Weights of a small sound classifier.
Model: 3.4M parameters, arch mobilenet_v2, norm groupnorm, depths [4, 7, 4], widths [128, 160, 200].
Data: trained on single notes of musical instruments (NSynth), 1.0 epochs.
Rows from block 12 of a small sound classifier, named by matrix and row number. Rows with one number belong to one channel. Each number is 500 + 40 x the weight over its row's rms, rounded and kept within 0 to 999. All counts start at 0. Numbers have three digits each. After the name is the row's rms in percent of the matrix's.
After each channel's rows are labels from the 100 clips, of 14976, where the channel reaches its highest value: "top examples" is what is common among them. Only what is clearly more common there than usual is listed. The data: single notes of musical instruments (NSynth). In brackets: how many of the 100, against the usual share in percent.
# convs0: expand pointwise conv (model.blocks.12.convs.0.weight, 800x200x1, standardized in use), inputs 67-133
# convs2: project pointwise conv (model.blocks.12.convs.2.weight, 200x800x1, standardized in use, transposed), outputs 67-133

convs0.469 049:517503500499511579501500493499508513541514523499500534459441499406519500497490483500501481472484499500504543502442493685380532500528500489597505500500508487503444616484628500499493491516500503445530497
convs2.469 010:497471497502496489492500500496499501501502505510497499500516502498501504499501499501366499503502500475476849500422427521281465404502499435492637525550553507682508479501497494500497500502504503507500499
top examples: octave 7 (29 vs 7.9)

convs0.503 112:482493500540511498473492504487501496476470461473538542504543499484497483500523590493514552448517384500489503501557550487498456505459499577490505489512485501477509611505465496528306458515600519396564495
convs2.503 061:509495499527496499492499341491477497495500500499496480501514511495496517506500497503468385516500499500511535500523500480483480500538438500475521528481619500499534497652446498500489500500512490506295501
top examples: pitch class D# (77 vs 8.3); octave 7 (27 vs 7.9)

convs0.421 036:499518512500506497500500518500500500535505526500500516377469500500554500505498491507511478501500505500501499500493500500468525500516500497491499500500500500518481500477509500491500507500486500424500500
convs2.421 011:462496500343530498500500500499500500500500500571500501500500499499500499500500500500501500498500499499500501500501500547494500152502500488499503584500500500509501500500499500500499500500501500496500500
top examples: bass (48 vs 21.8); pitch class D (37 vs 8.4)

convs0.43 118:499527502527455539501470600518493445456442445495501465520595496513486503502509506503506553565515501502467482499532498512544390502454492511466470497571497519500608554535489498499515485506529564477501493
convs2.43 046:533519486527481501494499375438467507492500582487499490500577534442469508499500519514450502506496485497501500500523509457499482661500497494364510429492509519572526485587370423507464499492519467490500506
top examples: synthetic (67 vs 31.1); bass (60 vs 21.8); pitch class D# (29 vs 8.3)

convs0.511 249:497540484497500542494518560472483513478557496465583521500417493452550489422538562557497559456384472489511470501525523543491486498459517490461475479489516466507510526557472498529480481482515451468453526
convs2.511 232:570502521517464520502504499451485500495557545443622527527451480433518510472580564575526520474450492526510482488445513493464513625504487519534459433500463499473447491425566533488480510491506492502514504
top examples: pitch class D# (99 vs 8.3); note: D#5 (33 vs 1.5); note: D#4 (27 vs 1.5)

convs0.767 184:450544487459560494515490480515550517552526533488456592481436493501501433506463467463563449432519503464489565521455414611397527467569557412478586535531531416556445514474502508501501497520501572494510485
convs2.767 105:603558573646400541472487504465509499606499498480499518498533503465501460433458498495508489474516475503513504499474551425556603502524496564613429523462457504370421503444627553545472469498504500447487543
top examples: pitch class F (98 vs 8.1); octave 3 (46 vs 17); octave 4 (46 vs 17.2); note: F4 (46 vs 1.5)

convs0.233 047:500503500917477522501500501500500501498490500498500502501498500499500499500500501500500418498501499500500500500540498495497500500496519522507500485500503499498498501503501501511500491572502502365503499
convs2.233 010:553555478542503499499498501498499501499500499476501500500512501493500495495500501500497501494499497498490461500514494504504407873319500481464517389562503640602520500536490496500499500500506504499499501
top examples: mallet (33 vs 10.8)

convs0.614 074:488482511467505482524508491508496412492501500475568515516398414493497495501504486508569505476447500515492478500486488568496483499381500542511399504526503514500518514583533500470498506537489570520530436
convs2.614 070:546485495519499488490472500496498492500473384504501502499502479503498494497501498484502497493701498485461546505486459500500452479501500469503543522556482536525524456503497497494498506495501556515499501
top examples: pitch class B (53 vs 8.6); bass (46 vs 21.8)

convs0.28 089:532526510524424581481528497500495413415413469497502429553561501513368507502503570505500510594512498545499498480481502496537468501440499543510463506506495530395514526514510500498500501509495521458582486
convs2.28 025:526526501487536492528495454485494500500500706468500498500494505465499503500652501501496497499479499497500503500480512474399530762522491491441483323492682510656490485489502483500477501486500466501500501
top examples: pitch class F (60 vs 8.1)

convs0.199 099:528529500623405512489493505519533490539467479515493488478509496566559496508492420479510477513470516522517418500512577387602563500521463636529445510394476528406489475469521500590530439484499441452492523
convs2.199 011:486559455654501494496496500490475503499502502460499500500499509485500499498500503501415500499500496495489497500510532456509432647721499488487521481515500520488526498288484494500477501499506499500497503
top examples: octave 2 (46 vs 14.2)

convs0.611 078:497602530508494524545517520489499501500540501491591501487452445485553501393501489518498501463382496503542420498497552545513518504419502547512395500473521497446491520546536520495490496503500502553504393
convs2.611 085:528440500504497490448470535488498418496272451454541500503502469491493489502501513456515504503696495500487594500496417501486454504528499452498553483568491507584507480553477489478498555486497500549539513
top examples: pitch class A# (29 vs 8.7)

convs0.640 057:496488500497505491492500493500500379501474491500565500535468453500435498501498500534599490499473500500500497496506500495501512500514500505500506500524434492501497500474500500509499500499500465499488559
convs2.640 043:543442616501502495471500493504500486500493500501497495505538493507479501521499496500505498513557501659640511429503642420503591574405500616509378408353488511467391584496499501483505514498491498576500494
top examples: octave 1 (40 vs 12.1)

convs0.247 049:500502500498500502516419481500498473579500500498500501502485499410463500500500503459500503478502555500577500501527497504500500500496500577501499207446504500489497502505501503583499492521533508418508497
convs2.247 035:530554494544501501498498501461474501498478500493500495646504501481501500391706501500452500473523498498497489501505522504493491625481500532485495363503269502520503501331671407500467500499513501500499501
top examples: guitar (32 vs 13.1)

convs0.482 058:520461501500508546605474494498529523584525528497549559388360470477520498495473298475596427490318498500518531501453567554422545442525500491516506504502510473549437505470524505500494467528449520459520495
convs2.482 018:484433498439521486490500498477470499500500501499499470501500501498499505500501499501386499510499499466478691500448465757260475385522531340485599562543531366652511485504498496498457500500501500517498499
top examples: pitch class D (89 vs 8.4); octave 4 (46 vs 17.2); note: D4 (44 vs 1.5); note: D5 (26 vs 1.4)

convs0.341 046:503508498666513505519497472608502502520501509591500522485479419497491496497475498496591456493496497499499521502498496508436525426552410469493561500502504543531483477441496500502500460507502501426499503
convs2.341 021:495530489517500498491497500440487501499500500494499492500535503495500500498500501501414501500505497499496537500505497502486487638501500477491513438506500499560504500502493496501456500500515499499499501
top examples: synthetic (61 vs 31.1); bass (46 vs 21.8); octave 7 (29 vs 7.9); pitch class: G# (27 vs 8.2)

convs0.120 340:533594482554459593500479580497535555514508453488511510413506491526615484480509488465494516477494493504523470516491514473512542511481487523494453496444536503453456502510510509576509410487526480405493506
convs2.120 442:500562540558520555434514466446446496464492539469494498507512522456480488442504530511454496477498468579602447392603595476544598546529544592484436422395448398427430603436455576551452465475525462499502520
top examples: mallet (40 vs 10.8)

convs0.630 208:483503491486562499512536470489497520511516543487442551503484525438478483511452512474487484455545475490510590501471425567387523486554561439483588512521517435526453532474513509495424485565509559480536496
convs2.630 124:600539558629482526502465452471503469596485501443498499501526478501476477438501480487537381468492443499490522500456519462526524505590496505620487559519346500444495479343569518499524503497451500500485502
top examples: pitch class C# (92 vs 8.3); note: C#5 (31 vs 1.4); note: C#4 (29 vs 1.5)

convs0.143 043:509502500551503500495376497459527496507482500503498503499508500631534500501500324497406542501252506500504500500494504482520515500530500652500502500499494500493491497450507499500557501498500496501499480
convs2.143 022:499553475787496499489497500495495500500500500498500501500500500496500500498500500500450500498499498498533495500543622460511635513789500608494507497462336494356500500318494498500499501500501500499500501
top examples: pitch class C# (100 vs 8.3); note: C#5 (35 vs 1.4); octave 6 (32 vs 11.7); note: C#6 (32 vs 1.1)

convs0.624 032:499501500501499512499480501500500499500497500499501499500479500501500500498500488500486500501493500500501498464502503499503501500500500505500498500498499499495500500500500500500500499500500499498499504
convs2.624 011:485500469493483501473500501392485503499500499475500500500513523445501499491501503501335783496496463480461562501501481536461376614441500460490510442567504539586543500526487500502459499500504498494499503
top examples: pitch class B (41 vs 8.6)

convs0.355 038:502511498499501513507500496500501507530502500497500507494472500499500498497500527497505491477500498499500504541496493517394510500505501482496578388504505477510490501472500500501500500515501488471500502
convs2.355 008:487586480527509487498499500390486500502500503497498495500501507474499500496500502501341501499498497492493803500484498500392485553566500374489583515509500497771504497500488493501360500499504499500500503
top examples: guitar (30 vs 13.1)

convs0.280 052:500531500513498508501325489500498499585500500496501500507480500500497501500501487505500461471501502501500497500499504500501554548513500523482494509496502449639460540423502508500500497592574497501511500
convs2.280 028:512511500483499500500493501497500500488500500424500502500499499498500499497501501500511500496500497500480481500499490528501459818432490480268481271569500516657531500507479454496503537500499519501500499
top examples: pitch class G (64 vs 7.8)

convs0.268 037:501503500600500516500500500500527500499500500499492501500489499499501500500500500501500501629500499500500499500498498452498500000496500500517498500500504500482495475494501500511500458562500503480501501
convs2.268 007:493549477545503500499500501490473502499500499489500500500510501498501497496500502500397501497499498498493444502522496511502404973461500485436515327506505498604505500509485496502498500500504502498500502
top examples: octave 2 (32 vs 14.2)

convs0.532 086:499498500635377497468492503480507418487365494492564498505539500504495500457500559511513527502522500506495424437630704499531491500490499771492453468509500503506507499504493499680502502500500476420501493
convs2.532 017:500473509516500483500500493347489490293500500438500489520500500364497513443500500522456500507487484500527614500480500497382643497555500497517511507410493500439457495495500498499436500500499500506500500
top examples: pitch class D# (49 vs 8.3); bass (45 vs 21.8); octave 7 (25 vs 7.9)

convs0.76 039:584436503626435487478500498497461429374463500498510456525557500495481519501505556519482548559499498500502496500537532424573451500474405513496500494499500546505582488530476496530503520450500451527498506
convs2.76 014:404514499507482498496531500503500500501500500583500500500500500498500500499500500500494500500500500505518440500527513506519504409643502582500474548428503498063495508437500525514500492512500501489500508
top examples: pitch class E (91 vs 8.2)

convs0.47 120:511559504634485560477500503528499381479413431485501487540536493515478497503502504502547580525526530500474478505523505526516452501441499552500496497529498500440532472523501500511500424545496556494499489
convs2.47 039:557506500498498501500498480427447567499502695467501498500489514441500499495500505519460521496493490503499475500501499618501504644480483536439468333497537389517503545502496498503476500498506476494499502
top examples: pitch class G (32 vs 7.8)

convs0.395 037:502607499474551506601500469500502574508552603500500566487355500502500489500501492484518489408501500500548542532487432606298504500514514329456548500501607482538270512488499500500500500500499524499499483
convs2.395 034:500526500501668495541432500495500518500500500418500500500500500500500500500500500500507500500500500500500499500499498500500500663500500450329505353500500500779500500627406334500499500500500500500500500
top examples: pitch class A (31 vs 8.7); pitch class G (26 vs 7.8)

convs0.354 037:500504499536518507518303502500500509510500500499500521494333500500501498499501497499501495488501499443499511501500499511376504500512500498491509500501501499501487563501500500500500500509500505449517501
convs2.354 008:498494495498502456503500502496500500500500500447507514500490490488500494493500508501530500477538486498442500501495418519444412685504500482459543346623500498721502499500498498500498500514501503499500501
top examples: pitch class G# (26 vs 8.2); pitch class G (25 vs 7.8)

convs0.287 039:505505500528448517501500500500498500495469496497500502501344500496498500500500505501501503528416499500645500501497494425627496500494500589500442500500500502391499503505501501547499410503500506369501502
convs2.287 010:489604476496506495498490502341457504491502500374501480500500501452501494477501503501459501470550491483461465521490472528481453723412499466460519406561527551619528500566478489501451500499509502508496502
top examples: octave 2 (45 vs 14.2)

convs0.461 101:507399511543501502394501501502533515562517524537501496441412451482523531491493431489524433439377498500511516502472499526472527500524511464499330505510505487496477421478539504470611492705500537493508485
convs2.461 044:478427501394500492491561498498481498500500500525498470500436501503500518501500491496437499520490507439481580500466485730375460439487521428500522538526651507563536485526498480495487502500501535533499487
top examples: pitch class B (43 vs 8.6)

convs0.648 153:500454489500494449422500461500500501550456507543430477499555578534483502539462473461448439545565522500476507434525500414576495500605469502525530499510378504506515471423491489501510499501493501497477568
convs2.648 094:500504444496496499495508482497500318472348432497589516499403478497383489515494499501526504501563500504498499498498497499533509507499489525515476497521493566490500480527523495478494492507503517478550494
top examples: pitch class D# (39 vs 8.3); pitch class G# (35 vs 8.2)

convs0.415 287:503526490484575499559471498485507564530554567499499524485470518487508484490492509497510499466472500464519549520486481514425552500553524420409562467502518454569461492481445457492508563414505432548460504
convs2.415 349:505559496488611469586388540463519518514496499437533463502556475528514514493530514502570577512511471513491492520498494429496480631486456457403514394526538529625528457547427402496532534457487483521431490
top examples: pitch class A (79 vs 8.7)

convs0.441 064:501506500503506548505115500499527509543519516505501568459440500483542492498497401363598436445485498517507534501465491549446528500519514511497504516500507468502459497473522506500495493519500508488501500
convs2.441 011:488441497494527480496500499488485500500500503503498478501492503429499500499500499502325499502499500471494714500482478508343509283531500411502611601504499422580502487500497499500394500501501499519499501
top examples: pitch class D (90 vs 8.4); octave 4 (41 vs 17.2); note: D4 (39 vs 1.5)

convs0.553 071:501602499560500528474499568478498516485537500472586500507471517495552500450529589565500572496437493499511447500535557497504509500500499535483460479438504491440488508501495500564500500481500443491474562
convs2.553 056:497566493548512501536489500558507505503500552571499483499454506515541547530500499499529498557454533499531463500500500449498652505641500518509503498473500483409381489469508499503509481500508500437500500
top examples: guitar (30 vs 13.1)

convs0.755 208:518524488540469514514466524551546455497435448471610492498494422506495488500504541540647532515449507529516431517510550429548516505494455570520485500516468553485491459494534499544516457510535496447533508
convs2.755 276:493468500460502489507499533506523408466458436454583592548400406495397395500499564514605528421488500498492517530490491517477498449475500483503506529512558511526499504549524498441509513502488501486500498
top examples: pitch class E (34 vs 8.2)

convs0.721 045:557493514568495706494500490537499452489521493527497460523560506513456511527500489409514492566491472502502511497482517420518526500500490537540496505486478532378469488451534500494510506490462460507615497
convs2.721 013:546491499504500499490484500374476500499500500457500500500499503452500500495501501502425499500474494493489595500465496493483492610501498387498525435546264529714507486494494481500477502483501479512498501
top examples: pitch class F (100 vs 8.1); octave 5 (53 vs 16.2); note: F5 (53 vs 1.4); note: F4 (28 vs 1.5)

convs0.346 050:500509499506513540506499493500500506536506507499500532480460498488423458498214494498501489442500498499500527602497494536438565500578501423492590500503507485538491502481499466500492465512541502393507541
convs2.346 011:481496478494504487495499500420483502500502503478499486501509506490499500496501502501334501500539497492466710502495473580316431584510500366473626486559507501795519493502489490501404500500523500499498503
top examples: octave 7 (27 vs 7.9)

convs0.348 048:531510499593565527514500504500506518536503512497500535471471484525474496511464407492502450461478498500529568501494493530428522500592508449488590572543506477551481502434498500513486481507501487403502537
convs2.348 030:496499488498501495498498500485494500500500501487500495500502501496500499497526502501453500499597497495477589501490474609447461556501500443494545481561500507608522498503496487500484500500511500499499501
top examples: pitch class G# (30 vs 8.2); octave 7 (29 vs 7.9)

convs0.109 078:541571500589468516481487502513523496538464484520493494461511501587584499507493429464506473516478513513551404500513596386593563500522468582521442504410480529347486479465515499569518469484500475483494514
convs2.109 008:485584455757491499490499500487468501499500500494501499501497504488499498490500503502311501496493494496487494500642516447558458592503500498481519493512500501507511499509479495501476500499523501499498503
top examples: guitar (31 vs 13.1); mallet (27 vs 10.8)

convs0.638 174:484461499500498437453511459462500537593494535530421498496521582523501500533493447454394466536555502500485511423518495447539500500589495502545517500499427497479504476447482499499500499512479500498479551
convs2.638 097:501515427500501502500506472493496355457435397492606508498352488496417496498462500501505502497545491505505504500578505500559509505504499523507478498500473578494502472495518478488490486503502498487499501
top examples: pitch class G# (44 vs 8.2); octave 7 (28 vs 7.9)

convs0.14 267:501453530536513448500505429458499549534530586519485501482454523474502520502466473526475461500468524507547481461507548425502557516569493534538499496430446477490456465429515501489480523477499455521490506
convs2.14 273:429350504436561409495546495572497506530519528603471500474482516498504495521488497503467495532434548473493553508482484518486542302575528485567544637504481488493485496423548532487535510501537458507500514
top examples: pitch class A (45 vs 8.7); pitch class G# (36 vs 8.2)

convs0.289 198:452519504492472461477528532498500500502534491504511516485478472502563489444550484507480501465461504500484431500541528521624471500415496542509409502467503497446558513596500518480501506522490560589470461
convs2.289 266:415459522419487432503523500513522502522519498528496506479463493505523497483497459488500451496456508500446402498509510557585463476441485524542416539526499543490580510510521505442504497571500561562467430
top examples: synthetic (63 vs 31.1); bass (57 vs 21.8); pitch class B (36 vs 8.6)

convs0.462 085:500502501410502505570498498500493552492552498499500501453493500500493493503500513501526501500406509500503563504490466564427534499499516454474562501520531496575496502487466478442499534502500478557481501
convs2.462 079:475531500482615492533485512460500500588500500450504495500519500500518502486500500500500534500498487496500499511486500501445500546501484446316507447500625500690508490517382410500493500493500500513393496
top examples: pitch class A (76 vs 8.7)

convs0.391 053:502504499465525506506362499500500509513500500500500527497453500500499498499500498498501494485501499500502547622497499506501515500543500464493511500501516578554481351496498500502494499572504522447503377
convs2.391 035:496500497498501498498499500496492501500500500495501499500501500496500501498500501501462500498601498497491568500478493608474482529501500474492510480511508509563510500506497493500487500500505500499500501
top examples: pitch class F# (42 vs 7.7); octave 7 (26 vs 7.9)

convs0.689 030:498499500458499498499501499500500498499497500499501500503499500456495500499500500601500575451498403500501499499502502502502501500500500560484499500498499497496466381499500501500251500501500500500499504
convs2.689 010:495500462503495501485500501364499500500500500448501505500510504417500499493500502501392501495496428490496551500504500504492460664504500466496512487547501498603503499500496499501499500499501494496500504
top examples: pitch class C# (42 vs 8.3)

convs0.163 060:540541500653463524465483501514520482518454477508489492477502495576543500506496425428517473524494514505500472500498597328602527500529465593619428503441474519381481471431517498516519474489497489446493588
convs2.163 007:487553438835500497495496500483475502499500500496500500500500503483499498494500503501358501497496492494488496500516496369513444626777500480478525495514498500451513498503483492501478501500510499500497505
top examples: pitch class C# (90 vs 8.3); octave 6 (36 vs 11.7); note: C#6 (34 vs 1.1)

convs0.399 057:499501499495521505525500498500500502513500507499500523478468496497476496498356481499501499479492499499519508501421497535231499500555500468489607645501502484543497500502494500501500500507501502406620502
convs2.399 021:495503489500499498486500503479495503500502500488499499500545503491504498495501504501417502496615489497476590500489466518391448589462500441463530430538544504610521498545484493502480498500519500498499500
top examples: bass (44 vs 21.8); pitch class D (39 vs 8.4); octave 7 (27 vs 7.9)

convs0.682 065:511564587529498530630501470519499457490459483499501478511495488519478502524500484501525473539491500501498476499398500498504500502479499544541471544507498560493499501455610502491506500501499505494538439
convs2.682 032:490499483484498500498500500448486503499501500472499497499500509457501500488500503500443501500498464496483549500460480569466427510466500472496504503564503521556537499503470499502491499500508495496499501
top examples: octave 1 (44 vs 12.1)

convs0.208 056:465384500435499556501500445500499431499501498498501501503483500498504500500500502502498196498500499481508499497499512502499513500585500515567497562488502494463487502460693507526499484560500491440500524
convs2.208 025:570556499545499500499496501437481502500500500451500498151498500450501497496501501500494500496500498520493481502505498502501496759456500521489472305514501518509386500511493498500474500500503501500498500
top examples: pitch class G# (42 vs 8.2); pitch class G (39 vs 7.8); octave 7 (26 vs 7.9)

convs0.235 033:513510499520499531500500503500500407499412500497501500502500500500481500499500501499503504497501560500500420500500500500505493500496500515500499500387501500483505501489500500519500486500500501464500545
convs2.235 009:493531494500503499499496500500500500500500500353499501500500500500503500499500500500512500499500500498499491500509500501501489926500500492493505230502500496537503500502492498500501500500501501500500500
top examples: bass (60 vs 21.8); octave 1 (42 vs 12.1); octave 2 (36 vs 14.2)

convs0.637 022:500501500504412494500500500500499498499498499500500497502502500502500501501500499502500501504500500500500494500501503494507500500497498514501480500497500504487383499500500500500501500499385500499500500
convs2.637 006:499502499491492501500500500499499503500501500506500500499499501497501500499500501500487500501500500500500676500501500502500496496455500499496501500503500500738501500500499500501498499501503500496500500
top examples: pitch class F# (49 vs 7.7)

convs0.691 046:515501500600495600507500351500501466498471495500500493499434500521495560551500461513513500514327500501501496490494506492509499501471506509529494505497498546490501500499680501503500498500317465494569495
convs2.691 040:494500487496499500495500501444490503499374500491500500386499507459502500461500501500443500498497481496487520501496495503497469526476500492498503496520503512514519500509496500502483499500504499496499501
top examples: octave 1 (40 vs 12.1); octave 2 (33 vs 14.2)

convs0.516 084:498496500489498498502479504496500499475493497474500500506523498505498447501643523494513558500522500603536503504500491489499442548492499575452502463511500506377599499522275497612501424501500515500503577
convs2.516 010:534481497596464493494499500489464499486500500498500448501510508495498527511500502506421282560499498497505637500501499451425420490660517501543557621445490501508671491499501497500466500499506498501499503
top examples: pitch class D# (68 vs 8.3); octave 7 (29 vs 7.9)

convs0.634 163:450468499459487436443497510531501436466502485503541517543485474517500488479555500543535498487497505484464442503577498551590439484444499501474485495524488500512611501556457497457529572500481535609442492
convs2.634 149:501476548467535495501521494472463493485525531489544489556498499472492527504520545594477594535449495509577502499356503517382658547567584513505478444447519398489318534491557560485488518497494488512498505
top examples: pitch class C# (66 vs 8.3)

convs0.339 071:499510499566529585530402494500512512521508512456500542485433486479476491498461488499529462467494499495499596505481496561384539500566508456486549506502512480591452502457499500613487402521501513408507502
convs2.339 007:494497481499501492493496501476494500499500501476501490501507503488499499492501503502319501496498488489460719500505472500440394726504500389473546411577501505745530494502489488502470500500529500498499503
top examples: pitch class D (68 vs 8.4)

convs0.337 035:607506498629502505500500500448500503506503500497437505498475500465502498549500501499649617253500498500500572501496495514452504500551502396496584500502504496507470502468499500501499500503553479434500518
convs2.337 008:538629485574510495484499500335451501499500502483500462500501506444499500419500502502328501498496496491494717500482498501407482576550500384482574500509500491765506499501484492502365500493505499500499502
top examples: pitch class D (80 vs 8.4); note: D4 (26 vs 1.5)

convs0.169 139:549465522508494501474475482517469427412327491578468399527620509555453526558500500478435500621603519510497500484531534444549472498484466522500493500498484577514566462501491460477518542439501444532494546
convs2.169 164:495485503556491489486501385514453496501545577541415455511499540500490504501490495556465481559379513493530505495487553422527556430565502524606501583442438489415485452397572524498501501503511457488499565
top examples: pitch class C# (77 vs 8.3)

convs0.717 183:552501464562469587501421540565552482523456472528524500481514487554499490522488486478565476521498521488500495507497522422549504480521482496500514508500491527516498453476499488590557434482586466385498498
convs2.717 184:502508560508512571460548502434469536486500496463499531467530500441501471379520536499466502424500464557602482453574583510475594498405514595471417448393576457441429631551468528569447454483513463494500514
top examples: pitch class E (36 vs 8.2); mallet (35 vs 10.8)

convs0.578 227:493516541462551499549504491503469466456499500495557475550501456491472514502508509543543506507456493512507506537477484581453495508462513474488497499529545514539501532547504504457476549476471501571502461
convs2.578 325:492502497480515497519494548499550449501491510449553635543434434499454430482500532501564496410499496500500491503504501514500500504499504497497501499500501497505506499505499498435505550467453480510502496
top examples: pitch class A# (92 vs 8.7); organ (37 vs 11.8); note: A#3 (32 vs 1.5); note: A#5 (28 vs 1.3)

convs0.609 029:501504501507496579500500494597503458500489498500500499463503489506501500502478427430500500520499692501501492500479504488513503501445498509503491500492499512485499500499514500505542454499500503492505481
convs2.609 006:484496492495498496495500500228499503500500500499499500500499502339502500429500502500160500499490436490458542500414493502507365531444500480492512526550501537543580498511493496504409500500502499498498502
top examples: octave 2 (53 vs 14.2)

convs0.552 299:509553495550477542515534554458547546522566482424525553422445494421622482419503507491513522413471475517521447510491499522492535537479502515488459482461521475463447552513523563615429398504519500435499500
convs2.552 400:618570549509480504558445494478490500472530540487537502519468465493519504465578492535516488479467542569508412487497513419558501581385375570530412439484488637479533478517539459469503538469500493543488467
top examples: pitch class D# (99 vs 8.3); note: D#5 (33 vs 1.5); note: D#4 (28 vs 1.5)

convs0.365 345:460501474503489483489520525512557526546506484491470558440492490538543439472492463438506485449543507519492439489527513497537503505511486543538489522491482496462508500498535545541490437557509558432495501
convs2.365 332:563539467598485563462437541495541516562502449501449541437499498516545463466466413398498436439496492479482516517505499437560501460585473470489550546520477480501500441461500553556519461471500456496423540
top examples: pitch class E (87 vs 8.2)

convs0.599 164:529497437482480571493491580499494512462496443481520500466529497484545489461537553492498577488499468495478505511531496521503421498444498485447509488528517519535557507570458479536489442507538517389501513
convs2.599 134:501446467479492525484542552525472499449489377497516452498536501524517521489536522462497546526511502462471618503500456569466369357452526391457560610546512518569570490553436494489551536417496474541487496
top examples: pitch class D# (87 vs 8.3); note: D#5 (27 vs 1.5); note: D#4 (27 vs 1.5)

convs0.226 041:500549500553499512500500500500509499497500500499500500504399500572499500500501503504500502499499500501500471397490512606511500500494500526506494500499501500398499502299508513542500478502509515410500499
convs2.226 011:516589490508503500499497501403469505499500500447500501500499500458500499497500501500497500497566498499490469500507497502501408999419500495488504424545500500567505500502490498500501500500501501500500501
top examples: octave 1 (40 vs 12.1); octave 2 (36 vs 14.2)

convs0.178 040:515505500812486502499618500500508499519489499514499496479507495524499500513497472481520464505402516500500494500501529357532513500513498592630486500499430505499441493452511499559510501522499498452497503
convs2.178 009:497586485636501500499500500500512500500500500501500519500500501500500500500500500500499500499500500497498491500511500438501501499505500488489511494502500491405503500500490498501499500500502501389500501
top examples: mallet (28 vs 10.8)

convs0.31 092:511541526568425588457499500505490393385381458500506388541577480514409522536514530535500590634506500528497495499499583393549447502422493509497391497502497556474542498515487492500506508484488491506534477
convs2.31 034:495558497490536498519500433473495502501502575497501506738490516456500498494500502501462498492492496497526473501502515499485526637511502510399482379483523477536497500496499479501499500498499486489830503
top examples: pitch class E (65 vs 8.2)

convs0.643 040:500489530493582499613500490500500494498500500496657501513415480489477500500500502500512500498447486500501505500500500525488501500451500500500503500508500498509499502500500500496476500500500500500503499
convs2.643 052:506502493505489499484497501449496501500500460499500499499518511475501499479500502459428500498647484490485528505501500502506483521498500480497502502521501516525536499503497499501495500500501496499531502
top examples: pitch class C# (26 vs 8.3)

convs0.265 040:505506500520518526501500500500499510499501508480500501501493500498500473500500486503487503527276499500511508441499538503534512500512500654538515500492503495438498476474504506525499480504500500463506510
convs2.265 013:590625485612501500496493501372473501499500500396500486500500501407501499497641501500429501497499497497489471502514495503503490838460500527469510272510505505541514500528488496501452500493512501500499501
top examples: octave 2 (51 vs 14.2)

convs0.103 251:466454484422564449549456477522524500534483527475505521488481461477476461500488495513602451492505504488473517522488455518465503501556512455487585497577490496587498486482503479513498494509529548464514497
convs2.103 292:500520487553485536457503485499501543583448497495424486472571507512499499538481467454500476511598496520525491473523522467516564500562520524504495502454482440472435519478528542544484459522524540439521510
top examples: pitch class A (83 vs 8.7)

convs0.211 065:498186500558492559500500503502499501592501498498500503441367500502526500499500501501479501498494499500483476420499512497619509500500500577529482493484500500437493501483572509368499465501501489445500517
convs2.211 045:559567509562500504496491533402451500481500500435500487184521500435500498438500500499443500492500473500497474501507499501500496663471500525475461363507460509521506509513482496499464504492509501503498499
top examples: octave 2 (43 vs 14.2); octave 1 (29 vs 12.1); mallet (27 vs 10.8)

convs0.747 049:535520511624468526494500486500498449486475480518493449537553510518414509564500491490480497629500500502507501493485513409537573500508495539653435599490484528274460490420613506495512483486488462506526496
convs2.747 014:595492520509505494491488500393473500499500501435499485501500501439499501499501500504414496500469498497486646500435490485447481657495497413497528457544469565761513475484498448500489503485500473520497501
top examples: pitch class F (100 vs 8.1); octave 5 (58 vs 16.2); note: F5 (58 vs 1.4); note: F4 (26 vs 1.5)

convs0.84 199:494493461527493494453491535503523453500492476485500520523506489532494441476517550513533504476512501483478489485605542494540466500518489495443536466552406459539574481501408480537550521450487403509448574
convs2.84 276:478490475511454497477513510548600501544502474526493595457417489531508434509464462422591458467518503480442513496502459503524474363583502476531586603578427486493508459421512549505584480510436500487405545
top examples: pitch class E (93 vs 8.2); note: E5 (25 vs 1.4)

convs0.97 043:520439502521495479478500488499479491466475494497507436516556500493486516501505524520489538556500497500502494500535628448547475501482481514490496487496495542503573490521479487497502517456500433523497503
convs2.97 020:464521490481482498498534500512500500500500498568501500500500505499500500499500500501473500501511500504509486500515511503530501428696503592519473559463421405230497526244508535516500485526498488471500554
top examples: pitch class E (94 vs 8.2)

convs0.456 052:500509501500516531513500500497518483587564518496501547446310500490515494498486390501515401463466497644506534502442493548493540500536509381516516541462503476506467559473528501500497409526455506472536499
convs2.456 013:490384500415516484490647499493471499500500502502499471501510502497499533501501499502387500508496498484485793500477474597382448370508500328500599563554497397663533487509497500500476500500501499522497497
top examples: pitch class G (27 vs 7.8); octave 7 (25 vs 7.9)

convs0.70 074:496646501489462567508501498512543406478362457489501481520534500531443501504502507504510505561513499534494495500503490526555444555442502516500484497519497514454570511503498584502500503503499540503498500
convs2.70 035:508525500497503500501496500422500500500500501461500501500498501450500500491500501500488396498522496498500496500499501489500503671391500498482495377494500504533499498497491482501478500498500486500500501
top examples: pitch class G (86 vs 7.8)